{"model": "image captioner", "dataset": "photos with spoken descriptions (Open Images, Localized Narratives)", "train_examples": 203450, "image_size": 32, "crop_scale_min": 0.7, "horizontal_flip": true, "color_jitter": 0.2, "tokenizer": "word", "vocab_size": 4585, "encoder_arch": "resnet", "encoder_norm": "groupnorm", "encoder_activation": "relu", "encoder_weight_standardization": false, "encoder_depths": [2, 2, 6, 2], "encoder_kernel_size": 3, "encoder_stem": "single", "encoder_avg_pool_shortcut": false, "encoder_widths": [64, 128, 256, 512], "fusion": "prefix", "decoder_width": 320, "decoder_layers": 8, "decoder_norm": "layernorm", "decoder_norm_position": "pre", "decoder_activation": "star_relu", "decoder_mlp_ratio": 4, "decoder_head_dim": 32, "decoder_fused_qkv": false, "decoder_bias": "all", "decoder_qk_norm": false, "decoder_parallel_block": false, "decoder_dropout": 0.05, "decoder_inner_norm": false, "decoder_positions": "rope", "decoder_prefix_bidirectional": false, "decoder_connector": "linear", "decoder_tie_embeddings": false, "init": "orthogonal", "residual_init": "scaled_by_depth", "optimizer": "muon", "muon_scale": "match_rms_adamw", "lr": 0.0062, "momentum": 0.95, "nesterov": false, "orthogonalizer": "polar_express", "adamw_lr_other_params": 0.00093, "grad_clip": 5.0, "steps": 26200, "batch_size": 96, "epochs": 12.4, "lr_schedule": "linear", "final_lr_fraction": 0, "warmup_steps": 5240, "weight_decay": 0.03, "adamw_weight_decay_other_params": 0}
Rows from block 2 of the text decoder, named by matrix and row number. Rows with one number belong to one attention dimension. Each number is 500 + 25 x the weight over its row's rms, rounded and kept within 0 to 999. All counts start at 0. Numbers have three digits each. After the name is the row's rms in percent of the matrix's.
# q: attention query (decoder.blocks.2.attn.q.weight, 320x320), inputs 107-213
# k: attention key (decoder.blocks.2.attn.k.weight, 320x320), inputs 107-213
q.196 098:498508478499504484452483510531502568511483508481509494493508459486488543476525457493484505487492514480496518498524538557517482501506464490543519504515472523506491510512534540522477540503480509497519521525505491499495521500484502507484491494480510547501527466504469491523514452485544521424475516510504508483482499497497492
q.197 105:559499496499459505444514505482521498515491555542511489544504510507543482503470531512475542475514499511444510510487492503495512484483484466501520497496583498464513509502490504510479480510521484506502482501523509483502483502479474502488471484525554527532490504492514515506465500498486546495509470533530494512513527466509514
q.198 107:514480504528475543486510468443514537520473537464487509511536461522521470460496506481517469521513505516525485490520452474474454496488504491489524469494526474500486531501495481508529496535466527466533511478471489533486539498497440471497504494481463536501512551511473469517506489496475465514481503519491466470555505480484495
q.199 106:492490553481536499511459508437514466487482529490467462473502504496489505505549507455562512495506516485497511542522477449511475470551493473450491518520499474489500529465498527521497525502490478512518525545508489506499528538525520497465518495540540519522486510501462518471480539531507475514483504536503512538522539448501545
q.200 088:458511468510530454489497541505483492508515500450519527472497511458487512542477516480517495529514462517522519496520518494459510492525517458490474542518497470466489514544512495547489459534468529464523513483441440523507468481521513507503495487458486506506505481501598541491462532505544545484490526497508501518472510527488514
q.201 100:516466518434475477523471532515563476513503537487485499527494527518476513468419517511515518499532487501466501464490529499513497479478479504503480528496506534469510482518497471461466482496502472518497475491519497490541505498518462490540526483519479504533475494503473505559489503549473477548532494535536494519501502534509487
q.202 092:521496463493538517490490425504552481518502518519503522486493520511488528506524564482473501505495520520485550501507521536503485489509517489513494518490448458511446509490503501493507568480463503489539483430501499512511455533528473555476507523517505546461483512498467461464518560483499497544566521524492490508523476528532467
q.203 100:487489534513579492515534469489521460493522496537529494455521531520529515490523524533535477530477550514499495500469520516514476496504515499500528466448449480489546505469484490540471535529487506548472494499508496526522505494465479538490507504481517469455514511522528480522522492502498491537542521531519505539529449501527458
q.204 103:487531503483456518497474496505472538489510497499509517488517487460493498467531510464561520481499519500483460479558582530515520457541529507502506471508508465483516493487510555522499521525477505463526445483487509480509477495512508511493488509491503499464470492545517516514509520519464516475507502502504484525485464486537528
q.205 096:483462498541486472506480539486492488529516500473472522527527461468486495484499475502493491534476463583495494496535524519474495519504549524491500458480482513486512517503513461490480454528494497508512510512535475486502523526492543492492548487457452537508511492495490499499491505485471495513471467511505491530535515517504500
q.206 104:516487489512490476470516463489527531513518447431530480477561503490485485485494483519525500500482477466524473566484482496468501467493488512473470492536539541475520469501474501498536518473489451520478465467522546472504510520463509515523472537501444532487522535522486499548493463501503526479483508482515490507527509517521478
q.207 098:528458468507474502496514512486551508488505508492526491501488503495514512481464458472490456520519575537505504527525517505535470474490491488497491478510518508487476521488475546512523491533512514537515508523476511514463552513487517482519487507485531480460510459536445513482468493513472448535525524487522487460527528475471504
q.208 109:489520526517509469512547502515464460519480487522555465501530446536526481543455486497495492540498498499489507487496448494475512482478499492522532518494529461488488505494506481522461553481504510482553449551540502471523506473519509477552545468529480486480483491498516520483491483517493487490509534531507492477458505531504541
q.209 109:465519507542518517474448442482519512472502506499446475522438471460489517453525474455454518447460474472490494514485497471489468499509510499522503469486454523555506530472468480499462454510522483549490551490514470521533479540469514489518517509447531500519505514481464551502522508531525538497523504500471455515505500456523493
q.210 107:489525487519472501490490493510540559495467560499467475490515498540495521498490492483487483487536494514484469485492533530508444541482458495466484496528467497495540491485473489466472503539528523523517477518532480507465495503495501502534499500477518520543479500490486513549511505482497522508487497485487536496500474520529474
q.211 111:461505524524548490512490509471468494493447507502515455475495485565501527537535454492504503447535523516473533510540456485488460543483550553515520490522560508558522514536488522520497533504470508511496480475492501425492479505499551509492474518473544513471511493474484510484487536478478510510482524557494481508481517468494489
q.212 103:466491485478520538488504534456441495514507496496490492521421457479507510542518470516549516507495544443478534465490518507533488494504486514491517490536456488527524465519516500533482495519489514448467500447509515474491452506521514520460514543484524489493504517493532477478480418499522493492490497516491527492486469489527454
q.213 106:476528483538472520513552482488537534495461459471461455483528495462509470488514543495509446530492505528490526494492473494481541497441528508507468502497495525506506522486449538503494488536506476503504469483526511480454514513483485484541486470572497509471483518517513517549537513512484506512521447516509475504497533490451525
q.214 114:483511503529532534498490487538497477472456539516495479520509514496477474485513493463461489493487546481505448487478510485502565457524458512524520486500481543456502504509476498517483543481491501519523409484533520493494523468512524518498479518449492477515501545498492507492515495504505472559486506510523511482519509488502503
q.215 103:512495510501527506505492505511459553510505488517491480509476462504473505508482467468498498453487468511510483515506447525493513487469531479456494503474457505456497492514479506453511503483509488494495472551489500495479504509516515518488539417475483561494476504499528498485492434484523447465495518503520506473541506462517510
q.216 104:473482486491522495457505496553497499485432529461521512510504494517526487472489506533521502473520522468478513514485498496476456487520478466571528534488516583500466484487518516548490486496495465509522497485480493514460484527514490520514479501477476515520508469453509478511509474457434514487429487479447551504507519517537518
q.217 095:510497473476507480473505487477529503470516468497498483476485555460513505499485434510476476480537488505490519490480486496514515480528497524527494468490483513487445516518494499484513494445468489493496501493510504514548486490451527507470520486487499516524510470502520556520516488502497493531502497512447491487501494483470506
q.218 112:508482454533524521458500539511479498501525470511502527480462444463491462451505493476514540496462503476513509494525476465544527530517500510530507488527467496475463441503496524515534495490466477458483507499513480495520509504512519538548517511560468515489521502503482448541516504502504514498513492503537474460483521487481494
q.219 093:495500468495485475482563459547532502496508491491540538511533477469505483547550519512499462563508518566488470494488522515502501490489477528504501502451492501517526500490471443486514492488522480483470486555498508556511451510489483477494580462529494515481528507527495488504516475527445507513479528499496509496481489507508508
q.220 101:487488494540551516517489496516459480468492526501502514476479528484484531548464491520494527541518502493510493492529511494523474453503472489485485541481472478529499455479506485471454509476497491502513510554478489476499485516456514462464482519503523525458520499498469485468473483508522521473479502525494518461472494549520484
q.221 094:503507524509549515525469502497489469514521494507507447502474479489501506482484493472471462538479503494522469488518479514457490505497535504502502510500535506518500487500472503489466481447495509515524529487513496511523521534514489515504509508514447539509467475467515488541486519449533521481461459559526544517490529466504533
q.222 099:517494424452500491506496488482504490503478499459510535496534532508480473502541499502466475482474487493505473512535500492520472483545533510506531460523477522527567498480517451500515513480528478531528481521508514473532550472487487500489495495459521470492477506504462517479455518578483504509525508454505498520525480502498479
q.223 093:492542541506513491526532494436531474500483459467502521510536511483484510502558472460510491478495511475521527480510526510500500491478495487483482501551519521535494510449492509514502493455482493527505512503527493485505461482496502538521511507488528483464533537499461469494467451466484536526504467498490523490493513479529523
q.224 108:531521496497499511474509519541533529500528514490496441521536500457500532500494483482516475532515478541488479515488505545491509446485493512518511527475523467490522459493531507530481489513493499502520499506487489509465471538468526512529506508521478478490505505490493503525490520544449490486523475525455475476514522547513444
q.225 107:515493473520520539541497501507478457451524468505496527489513481476499488495503519462487479490496500524511512480500431530512527488501547453470518465524520480530507494493547464515496501482485478527508531483490567522502511534532542476520478458474483508514494498495527525536514539506483520504477491511550471495476484512571494
q.226 107:491485499497490478462533516530488510471514476511525472512510479469513526455532548476549501477525527486472539539520512512505495506472465474523539478495493514484465499487466528532467545504463527486498476539503460483510541502522509482522481519510459467492466538499521491503501505481493478492517518471489470468482484498499500
q.227 103:508518514469480514490490494491506508482505438509542476495518527436517508495513550510540456484501517505486538481521468539493520548530538514474478547517502538457478541537530495487511533515503512481503500472489495537498503513563521536479517513484501482473504480496488510532492526508457453519478487499516441454508518493517490
q.228 090:518505529526483469480499517494494498499512478541466465472530472529496465505492492475488519509544498504490521504506478509510473525513537441480513492515503541471518580546503467562467454529489505496501471494508524539488481500495526504500523503506528484459543467489505498496486512497513506511510487494483523515561526517490489
q.229 089:510518477512555487541508490528520506506508500489509458541487537502504511497471498456524523507485568487539458501504492483510526476523492472517483502459438496523496511518538528479512524501479496503538481469524490504454530520516506506498498508505447495480502550491456499493509514535491471486520517466508504502481479496528514
q.230 097:467546478526500502515471471495496520465460525501494473454481493513477497521501518447510531478512506518497523476500467501447492485512534482488489502516481517501555495528494485491449505502470484510510523443498533455493470515530499478447458516465492527476481502510507526520480466480509539457522496529494519509535498500489494
q.231 101:492485463484488547501563518511512519486501497451468486538496526517504511519535490520533542463475501526467519493511453531492551489503476521548496531482494509490495479478492523514440490462557494486463498489459471495495494477487499467508477490497500491487455465473545493542502504524515521506517458501484507535516480463493519
q.232 087:514513510471460512501500521505474525502525494508523468524516508465474502503520453524498510493511487521453473478543449537521507486483473462509512459484512475505478467466477493500518479494463502505482502511507506538509475443524502465533459500515527508490471465490506491518512480516495582489493466536502491521501492511545503
q.233 090:532496498548526463480491494492510466468501537537492517503476474496501510496467465522481488541475491503509507463491473524510515509503544517465533497481523489549517553505522497483514483520472502491495535505497513491501502490462524527525512460532540521533555530480492548462530509485476506489505477527534521434464487483515498
q.234 086:513530547505470514481502506512533522480537459515482493493538518472458481520519521509456496499479522510518486546474525543500540443537464493462456449473534514481485474498528488482462487524523476535443538472477501473501466495517504515533486521502504491541472492507517486491524458494493525483488531487533482509502513510531465
q.235 101:465530528525479531491458481501510517523531507486489474471512495495477509470544480483516515478489512529538566477512550478510508541472502480475550479539472569518523503507513503521510455527482489487519521503479503543510487477522529518520490471496470531477492481513514508466486480519517533503517468499482505522484532491495463
q.236 096:510534495509459499491471560512490453500495518416528524495497462512521572510497509474507525464502520459516508527509484501528525489479466497464517509481509508491481451525491492489518526484476480529499486472530529506505485516542448489518507478490513491497488472444491502510454474469533479458516504513489526486497503543531512
q.237 084:508470540461503546477496531533535515470476507466484446489519487522508480547514521468522497490494532477492512519498537489496500461516546491509510514519474532536471493471479508489485482547501494475494417497478483502482473511540500491499469516492501479481509462519448491514544524528501527512551448448512498482449451481490476
q.238 101:453503516522509466478468475506446493483501453505545505536465474464477525530512488541502488484526479521480475512495533507496491490498468502489519503467504502494526498558506479544535511518480449537513533517482522537505515517525507495492473508474436515459483546508535547509491504507516500504464465472532482509514529522525486
q.239 096:490509508499506489527484475503553478545495479495498477525492507506508534496525472477486468517486532485555535503523509458508514493502518522495537498480512514475496476474502515512531529540478499490541493523472529531549515479505523501530505480450522540454513479523461512486447489505524536494490507465472480531483506485498520
q.240 113:508503476522463541503491506477471507482503520497496510526510525494508494488499540519523511494510489517507523455466474529487501484557482498502512531553509492518500484513506519477540490466514455497471498530544531512525472510457536477510523511567487495513489500522496532497427493516493533486499524502518466461463491505474442
q.241 106:506488524529526516551492551495503479475484475501497494519505496506490516535488500485484490521502493513496509549494525534498474471497521519501485532523492500502501506503515530519473523514503495489482483528462500564476453528470497485508505518519547471515538490490470510502479517510530490495493481475494458510478498556502464
q.242 113:500492499515483522499483469482501503511461429509492537481512495482499472444490529484466517493511468488497484515460536491519453502525488525489495523488512484531506483472525533490487520477537534517495520488499505517545518501512502466464503513526536504472507518475504498502512477465521507528497493531479510484536480491489508
q.243 103:523469482514519522499488445501516521457549505513460533513467471491539478516524494487487516528478491515508496500535441481492506500510480481471503484525504484496486540505484465468546511519489460519531495484488472467468491533496474521513452567516490539479505488517499550485509518513517532497535531498501485546488532512446527
q.244 101:530490446484507472453488501508533517494467486514499447487498489444522520506485482489523533498452472524502490494503503474479510544530550503508487519528545517503491542497522537500489485501445494474463533453524512465504492511477513467518505492493518473521518515532488457468474551492488518472506462496539467482489486508475481
q.245 083:508526515475525529517514498491470499532471553476509473547510467509535479458487492516536466516484517517494472534427520556500491481527502509498508468506518473524448521485505542486481557510488479507525523482500492463495493471490556509521524490512553510481469506520504489545511470532479534452467458495455510494494504475538494
q.246 103:495470515472514475509481508459462465518538505475496509503439481458503474524558504453547530479515481515484523478502500496456514531507537490503522501521479501534511494512486508526451450476518488506529487471515525477472487475487509489508473505505513468528479494497492507541498500545490517515544511489495519519447492469509516
q.247 096:504467532514472468486468480512507464500519499499491507462448485481474466504485501515500502498484448543513493522497481541490513477524536487501538511472517492535493504532439510485473540499493484466514510503492514496524512448494494557509494512507505499490481542455468556453485500509443501542504504537465507522521472462529455
q.248 089:513498515507498518475516557489504475467497504496494479447547483549502533538494526506545522505492502445506486502527489497497509468544496457509519491526522526486503448509514479519443465520489478535525465496479502437491475479540511477476483493542508507499487463507527554507536475513517519442518497510533505512505498546464540
q.249 093:503489595498471498564481526485511506496528477465529535524445486495478473497468491514442464552512507543469504500533526501499500478469508462477520506449498533538486481504500504491475488497522511461488504517536459467528516479514467508483437504492487518460507481495494549504504492527494467501521523493464500507560491487526502
q.250 096:458522496515472505487501494520518501542529524501498510474502473515479475524561467560542508486478496493517488521534482489495491464499501532525540522469504461528531533549444473499461469526513501522507499457493483480456499538498477491487479503494501530483484502502517476492501471452475485485485480560487493470471506514502539
q.251 092:494503485473511494491492516511488486493500533520514470491495504505469454527513485464517501544500490509458494451465483508474521478499475509493518511466475457453465521503472523475511504463484513528486449475521477496510527500565469484499484473501492486508506484536501482550503467481517488549518453508533525515479482472472501
q.252 097:465484488527537508509505518499470522534484489497514492531444521470528506439521521442444477515507503493489478509460472525484479519483485523495505509530505490513492510493520488556494497505546497512489493524480495519467509507506542475502467460510494545467567488513510474511518492505438510494522498475508509451497473496522478
q.253 093:539529523472468454479488535468518511447494506512466543502517465512492507544453490467493530518452527518522542464512524510526500511526481501497507543499506536515509501459454485536521485476496451515459518470521564518549453568499450494487506485485482509534486471493506475464489501461549509541489438478503509459487480506484478
q.254 102:484482542495477505522529523502496542506510506509488509478530494459521490535473509505533504515478496490491500485516499510457502506494517520471525482497475467482513497486465475549450544492501444491493452461505473512452500474490517530524510509526499450452527482502463513468534537486479475500521484554491471490495460488531522
k.196 097:479539492456500510521525519481484481484459501488484459496492501520466508508476497510499473488455530497457463495509514510496491440516446509472511525467480485437479513520512527507490491479476534538438498485509465523518521524531457487494496505471477499539473527551503520499506518494495465470465570508472543528503513524510487
k.197 108:506461494458509487491524496500470488488523491537469535501481527471472528528471518480491465493505505460464516506496523507503511463529472481462495511503506482531490495492505516476530494486484538529519486478517505491498458556481534503516491503481516496497495521551520497531516512485453451473497527521525531495478490510503512
k.198 105:457460516518479492562511497489539541525468532475484503484482482473453501478472539493474498512521501509514457474502497498482504508513491501495455489487511493503532532490537506557554486499496544455516458511486504483526507480582471555495471502491483495510439466517483480536491538499488532498485472498477492509485485498508457
k.199 103:499527514468472529530505488480520510534523510498489538478562516478528513472483478488524506488469467546469528523479511490458514460482486492483529499518495514474490494534495497548516450509526476542500521500491514489478502453477494491494507453521497537509499482518478523497511508510469497473495478518524488559428524491527494
k.200 089:469479450563515498482464507529504492508473529507486499517500518520486544476509497507499516450503507530479500511516463472524502488518486498540490510457476502490495493503499492536477465501515501466519488474460481504526501540468568490530463515466485532520528501461477493493500500520515514479502559500480496491487514464467539
k.201 109:497515524476504484465479502436444521509501528507466484474461486513545530508520477524480481457500502476483527512498505461498516522474517514500534514533473509523550488486526521479489484480467481499519514493509493489490505546494534485487498479524516488466488505499507508534492520496530507538480534564466426504514512512486532
k.202 095:491498545511513519481484471484498521502506492520528499499479501493490487530490535500464488529459519501467526504500508521521481507497473515500469438472522491493497482497484520534509484505512497475481505483476509515486512492506495517504444505503499491487495532519512526503554476505556509530530518521468540464475533478534509
k.203 105:485498497542537502531492481544458530472520443574514514526530539494475488467525478536519473513477473544541490513477542489490479524480489491536492512477508496493442503495499478449496500457481497512522487476480483510515510498491502504470483518492509521512530500527472483495476504519540511479524482512495503490506429501467481
k.204 106:500513486497464521521504500515508545526531554517523485485530470494503472477479508492545495464541470526476536489484490464469498488478539466513512483543537478502472480483468513493538492488496475511512489526481439506486463491497504472469502505514511477480450508478517486473518471529515525549512511541495480527475474481519528
k.205 096:530449504510542496483488510476502522534499519448490487501448511475504503507543498531484504504517491491474468498528471470461538491504478489531469489513526534524483522484527490501482522500519497465528493509521526539488514498464544519508480475511517534453507494526509505526495500506510483505466492483492539493532484507514472
k.206 108:497497497453481483477505532490455453506498458467467466462473475490525473512495504460462491522526498492533523541517479497452500528521492502500583488505499530512497480521510550534503548513497506516505545490504555467479470523492477521479505475520524493521484544498493538466515500518519490457485475473508509531513530484511491
k.207 102:482530487474483455519480507515507470489506517489513464471517475486467482521491507456484519491523506474529452512483482504519539506444487483519483488529508454507498500531535476502483492476485475466546505525493506442462551521533495499476524498497511480493554515488475484502490527495539498448424471534457522487548487536480465
k.208 106:494489487503524523550509488502487468506479468531536567492481474535512445535520511465469495509465539470539473475470504504502477464565532518484440504512490506501464518515496538463465521500512508500495474484517518511516491494559478530499507493474489507431494501500540490546480491492473475513489534533495501508469539455501526
k.209 116:520523483460529519522488503501490527550475554507510491510484511523466542506484473502494449517482518525484474472481491480475474511502490531514510512489464531556501488495517463455512478506511503527492491461486470486488500487505515525479500478529527518473507506518524490452534476543545495470492445513490507518521531514498489
k.210 110:459464483497501501477462497491508468529492550537484509469464492495490521489496482511486506536515485439475508462525544500523477507527433544516496532479529544543506469518511486466484501484516474445522494488558483491488490482495514493527525497516511531500440525508506478493505482476538525484479463551522498490487467506506525
k.211 108:486515507513487524540515541480483481504459466466532493459537494456511474499521528492480528499482513502500523547476459535489520500448543487513477482516524487482447535512511515522478506439454506509497501496490563501469521468526465502498487505465493463476495490498497518531514507489464481549505512541499503536490501505534513
k.212 107:537482486483501552541512492490468509498474503556489525500524526497514493469459488470489504497499509478536566492526474493476538458482524519513513487539486494463464475517448501516531500504510477548457485488457508542500520493533488437519485464510484486541482500477470496489509492472493482478519499486527496483497479513485487
k.213 106:500510490544504478524506504500507496493552544435480478489494496506500504499555457495472509512500498467466498473481451519510525458497540529472476486494494504519510484476498510494479492501470519508515548483510530519463471465507480504489499498510492479543463527544497453517553459472545522513484487466520468523483504508504563
k.214 110:523486476499501517486535496502496505515497492550515554467507477458542471490553523475547474506520473499432461495482526470483537541522479531508501492534471508488499506546492496496484509519451516478530485474499461447534496485506490504548499512490503525515494504535465496489535474539503507495510465522493502502484513500507465
k.215 105:541500492478488542520504509493509501535534490497497539490510494482523493462463467475478482463481437459495491497526517471509499481541519528510485480531474528495503482470507510442489503472539526526485538492489483501528536465503479517514567485514513496517479462488493478500481494508478481511495511503532477498504507485481508
k.216 106:453466480484498475506495518533507512467497531517497473515497500488477494520480536527520506494479503439466514461528518516520520493526495482449494539505483542481519491468513496473452514475558502505527443479496514426463500464467502479519512499484529459525491494540523531496515494489502496541527465484467518548492455461474523
k.217 100:495476508471498514527480509440504495477487497458528544526530470536506493532549520474529471477480486524479505495517484522506511532526492503492510506483466432495514520489486508528538531515466522510530494536513471498457542489530474508502539487485484476512481516479502492473535526519503486536471451521478516532548503533498497
k.218 106:526516513535499537490458482455519479514454536472486500522541473545527441475504502486467487469463472487471515518465512468487522480539487488500493492496498505472473480479503499489468495491472525498526526484503438471546496484489493495537499516546511520527502477461525464476491512490472494469543522503494510499492532467508512
k.219 104:495454517510451483491494510464530506474496518505535481511454475510469454504488501469491486477466476482485461515502500508478479530528522484494503504522513557548511515487543528492476499524449479483494465477533542453528519504479510531473531529499535523524478478533513536525466510533521511438467481493524480471494538532511513
k.220 098:475467511530472505499470509546513499505494512516433476487550511530511466526527438503524502529458516537522488517505524465485467518503533491502509477499484536493547504512539495530488521517500487504501472523435484516490497526469515477514450458451524492503521453486512491487529485505478506491563527500503473502549478507542467
k.221 092:451492483515464525515485491482494535532516502490510526514511449498466526518529494488501524518505489501448474487520471497517495548530529513489492527503478519473517547473497520470480518501502453498482555520497501497500511514469500519555503470503539505464488487500485500476514487477486505536498532494537504469461502503504462
k.222 102:517492528487513497513489457466499506488515455493546487462512466419508506468491540477510488549555472529530486468523492531460534532511490463489492494552463497463500481519523506477501480484481468522546454526513482485499495491506524452486480503554481523521510518503486521499500509529565467441525504523501516497492475486495521
k.223 096:498476517508441470489475447483509501455491479515492491510537499513497530516536538516529488521447501450490481491534474497474528473491493540485486501553516450512479471560466503534526523507507503489491513470464497502532509513479505499475482499446478492485513522538503484518514490489535515489503486542492520556445503501517483
k.224 101:486520499536552513510514486497502481497511481469526527447474532508522485522468492503479473539570528494488507545506490497473521516448492467502509497501546503517505542511574520530490476505519521489535518522539491490515525483505457484516508506512484538513523476487545530480492492505456493494526472501494501530513489538520527
k.225 106:528490520515495484525509492527446482515510522491477474522517515492490532511490525491479521512547489472520451478442563473489513497531547444520528525549514508509444502518510482489524534508505496537483510471530545524453487474484438477486481531502475513522474483529534521487503500496457466481509498474512474509492460489487520
k.226 102:508556472534540466485484558442536520492528498500516486536495469526511471462502513509476491487462462479509500498452520520516494488537465498481487509544521474504500522460481485460490496486469495515499471505480483511538477541496507500484480481463476488532524485517561451506537483490482500541531511496455487510538502495488496
k.227 101:481456532506511468494517485478538527516485456493536483519488549537509511534495452547471507490508496519524473523505470489528455493517506519525481514485551498494488528483515489472492524478522457500495485548494483493487533479511494540499495523482483559511466536482503489509452515491521531489496507452541484463467500562535543
k.228 097:531477537497493482488485497483527505446498495494531520458532477487472480506536467488503483553478514507499502523473528555547496471475463489545502501488523526513516488495515538492513525495496514468506500508446517477518490479490488483505472437497483471487469525502553510521468474443519483563483512456469459502518486502502514
k.229 083:451470522492524510503516517481471523486535513502485497504490509490466496485471517517546447526511504472550513495517544484466482544499504499472470504481510481498507528522479480494480482507525500540552495470559461478441531490480511480472453500469523507477491489476510484511473531503531511492500504500544490534462482509518483
k.230 093:475512509522484526502573492485516526482514528520497556451529504534480468508492456481489487493507480515498508510464472542509519482482476470521484490487495501549480497494511491511515537491546498486501467496521520487486517474498516508540489553445532508514487500485491445484500467515473502549525498493513503488465493475494524
k.231 099:508481437495542466481476526520444507514471510517477517493539504525530500462440486526451483528496509473539524529453531486461495469487518523484508498544478538522550576525527482531510549516505461510509501509465478492487527450513553511537523489476484512466496561513505508503486449489489489514498492491508494497485494514506490
k.232 099:496498472539519478539509545524524518451522455524533514515533488509515482494492524476491526473498469474506468501507474477510465515543498511513434509433486479529509473509494546484513521551491504560543489489489493516479508488549522492507533506453522465555463499472513500504518534523511502510526528487480512480483516504540510
k.233 091:520490490493484533495470540516478489539504480460475486486507455441494509535526498505490483502476532537538515516535504528496490508487530536482451480466494491475534539544497482482511506552510439522514510493515486492500511483524502490484492508508494508494531474507516520482523533489508496486503525496483535438459503480494482
k.234 085:527523451477482493536456537523499495467487520549489495469501473500447515505483525506482480505470486510473498533486531511503523517505515474460475529497512513491509511451461503494492529525496481505514522524538472505561514509502497526496512501551542518539467446506483493521504462494510493514477518530486493469533504485490501
k.235 105:496470485487502470510521484502467529474507477524477465523555475495476533478498511524493456476476452502472537511461494513473506525518449518483514534489527535473496456544509522478512495484510506523536501483487527480500527485532524510483505492484498558506496494471520439538538521544492503475426504516467483474501511538467493
k.236 099:488538496453525474437465524455527488518513500545541466499457472488473498486503518521532499536537432493500522495460502509521527521529449471505528514540513471510503524483469483528467483510551507504472497502535495539517537514505510477489529526524479496522487526508527526512515495536482494476492523437517508452479485524509537
k.237 088:510500497485451510511509494524492489483521458515484472540501527576501494486464534482513463500512475550503461451512485540481491486508504477511474537489520509489541466475501533516491498526457486534486512496493466463509499521502491507508502526487491498531505548578477526488462510482469503485445521494499538520492477502518490
k.238 102:504491504533478469508484524473481510481544502508456526506485509476491512496507533495537525473483449484510498467515494543501437506515500513515455488502515507472451478485452512497480513491534506521510498465533517487500477537545478487499513487473534476491500477481524504486511531519486528514521475552512469511504491461503451
k.239 086:502555479468511490482490486508523513505471460512461477512466531517481509538506513468472502522498473521572474512524513514514529525500503483490509476493561466477490502463515480465534504480481523477503454469447496515500490504539517527505528502536506492487490496490536510513527494520499555449515541535462491510541473448498470
k.240 114:481496515529532485486481509510529464488482520522452501513477471528490492474535499476548487465471538530503487547516516481551501475478493510516490542502496505559489541484476487469535474505531495488494514494465466550488513466506524475486501496498509509509497491472513513490534498413538483478498564507480464475492510479472471
k.241 106:481489493518532503513516530489508511512494465472501486514435493544481469530492501491520499512559513532477499471529453515498479515511505542493478532529495480519494500523466490473456512489495486469499491514504464492484451475477500553521475490506523481476473498479468508519513491492532508496546502471542510546526515468528532
k.242 103:483541515521511515501520528459490536450439476489495507519477531493507499489438497533476514458537478510504479505490525512472526495442551485528501491510478488474495476475449536509464496486483527543469542477502495520492437485542512481504486513479515482522490473466509484497500482535485443500511466473469479523528482483509467
k.243 105:516509522475527524527560513461514507545549554476496479486496490548463498502498484506470517502497459484458508544473534479479506433512469487500518504544477530543530535479482485513498492496529458502522538489492508496481480496487490522497471506497466485525502472486512536496512532462508473511515468484483515561504519507488525
k.244 097:504513505495489473488475471454518531488506527471522496504508466489464506505479465498502550472476554521477531540477505443509494484519511487488482522504545465532481497480513477509489520528519538516493517522494542524456425496497519479503549516492512468547520475505526508488508502443489485501479546472507501506504490516496533
k.245 092:534510472466479505513492517524535490510498510477481483515487498485536468473504518467529469527500510467496450516549517508519446483530467475522450496493501460484510522580535458452475503499521477525476507499496468515456538502464500468528459507495542435479480559498474555478518508515499513499477515511519498464452507486492509
k.246 103:495485498483539492483515499550509511503495506545549488520492479533532526483496478512506483543530541504496470453468497499498543523497533512526507527468497511513535528522504504490517478526486508457508546509487486475510537454491471466506488512464495495485493484526492480501460456473531461528518545483500485506499469563533507
k.247 100:480518493492511474504517505522498524502470468483528497490508509488523483483534492485533487510499517507525493508540519466493509505488500524491517484506464512458514527490458483529464454473489509491519554508517481490516478474527472488464448486482457508505504510503507476516503512472545520476500500495519515511448473517525451
k.248 089:486512472495478499505522511481520482466502538525498502526508482460490494483457497498505496537519509516534517474510517524515514483498487504515578487505477480546491502465489479513497485498577486471517554501492516530499510498503513497523499522466475499560511492493459534509504493478513493481502553441504531474557513495510487
k.249 097:512479444481425506522505523506510498520470509475512480524494484553502501530495506504495504513476513506518508515514517516518526534499521465528457502485492507452529525496497487511497472448484516497525505496515506506460512502470484465498538479490504479539454467518540501511499468491481472488525512476542515507508539499507496
k.250 091:499484493534477491530488496511494458485500524487520512496523518515490528510522511526536520515487509513489524509504481485458510512479461501488506510529438497507508446519514490465519483503524483505508488494550452447485495489571511521494511428510512496465506488473475533506483515508440521463485553489470471501464496491478486
k.251 094:508453446480481516506543498486518508483494496502481491505503464527497505508492535533485481504497522504528493445516473501505522500512482472531478464505506501483516511518493529516507481501479529548472504462564504544502473491492449496531517519441555462552510464518521541509480527522494499459509484542506513487527549488520504
k.252 096:528498502497515472499477485543481527488475506475497419519478495487536502513470503487478488487509518504496469508550473476510489466498509489481502484491478502458491538510478511492507529539477492495509478506513507514506490512459510476477471536512492480507542499492469498488523490484558536496433523496503488540552557488478472
k.253 088:520521544503481506481497515472502478461508509519476546447497532536472511527527507533511514491532485491496519495454494532515520529540464476474479521550556493484538497469496504510477510504490495532508507523530561517547492516496509521547534488490494522517522500483518481542477494511468489486472485443550553477493462503501526
k.254 100:533513475488502513509490489504468508457517462469502541527492506527560490473460433523520515538479520476526484526509514475461511485497511464534474449511508534496527527509492526428520460494518498568491525511474463446526493496499469515496508480509506468503505471487500527468512495509508457526497513478488483513476531511508522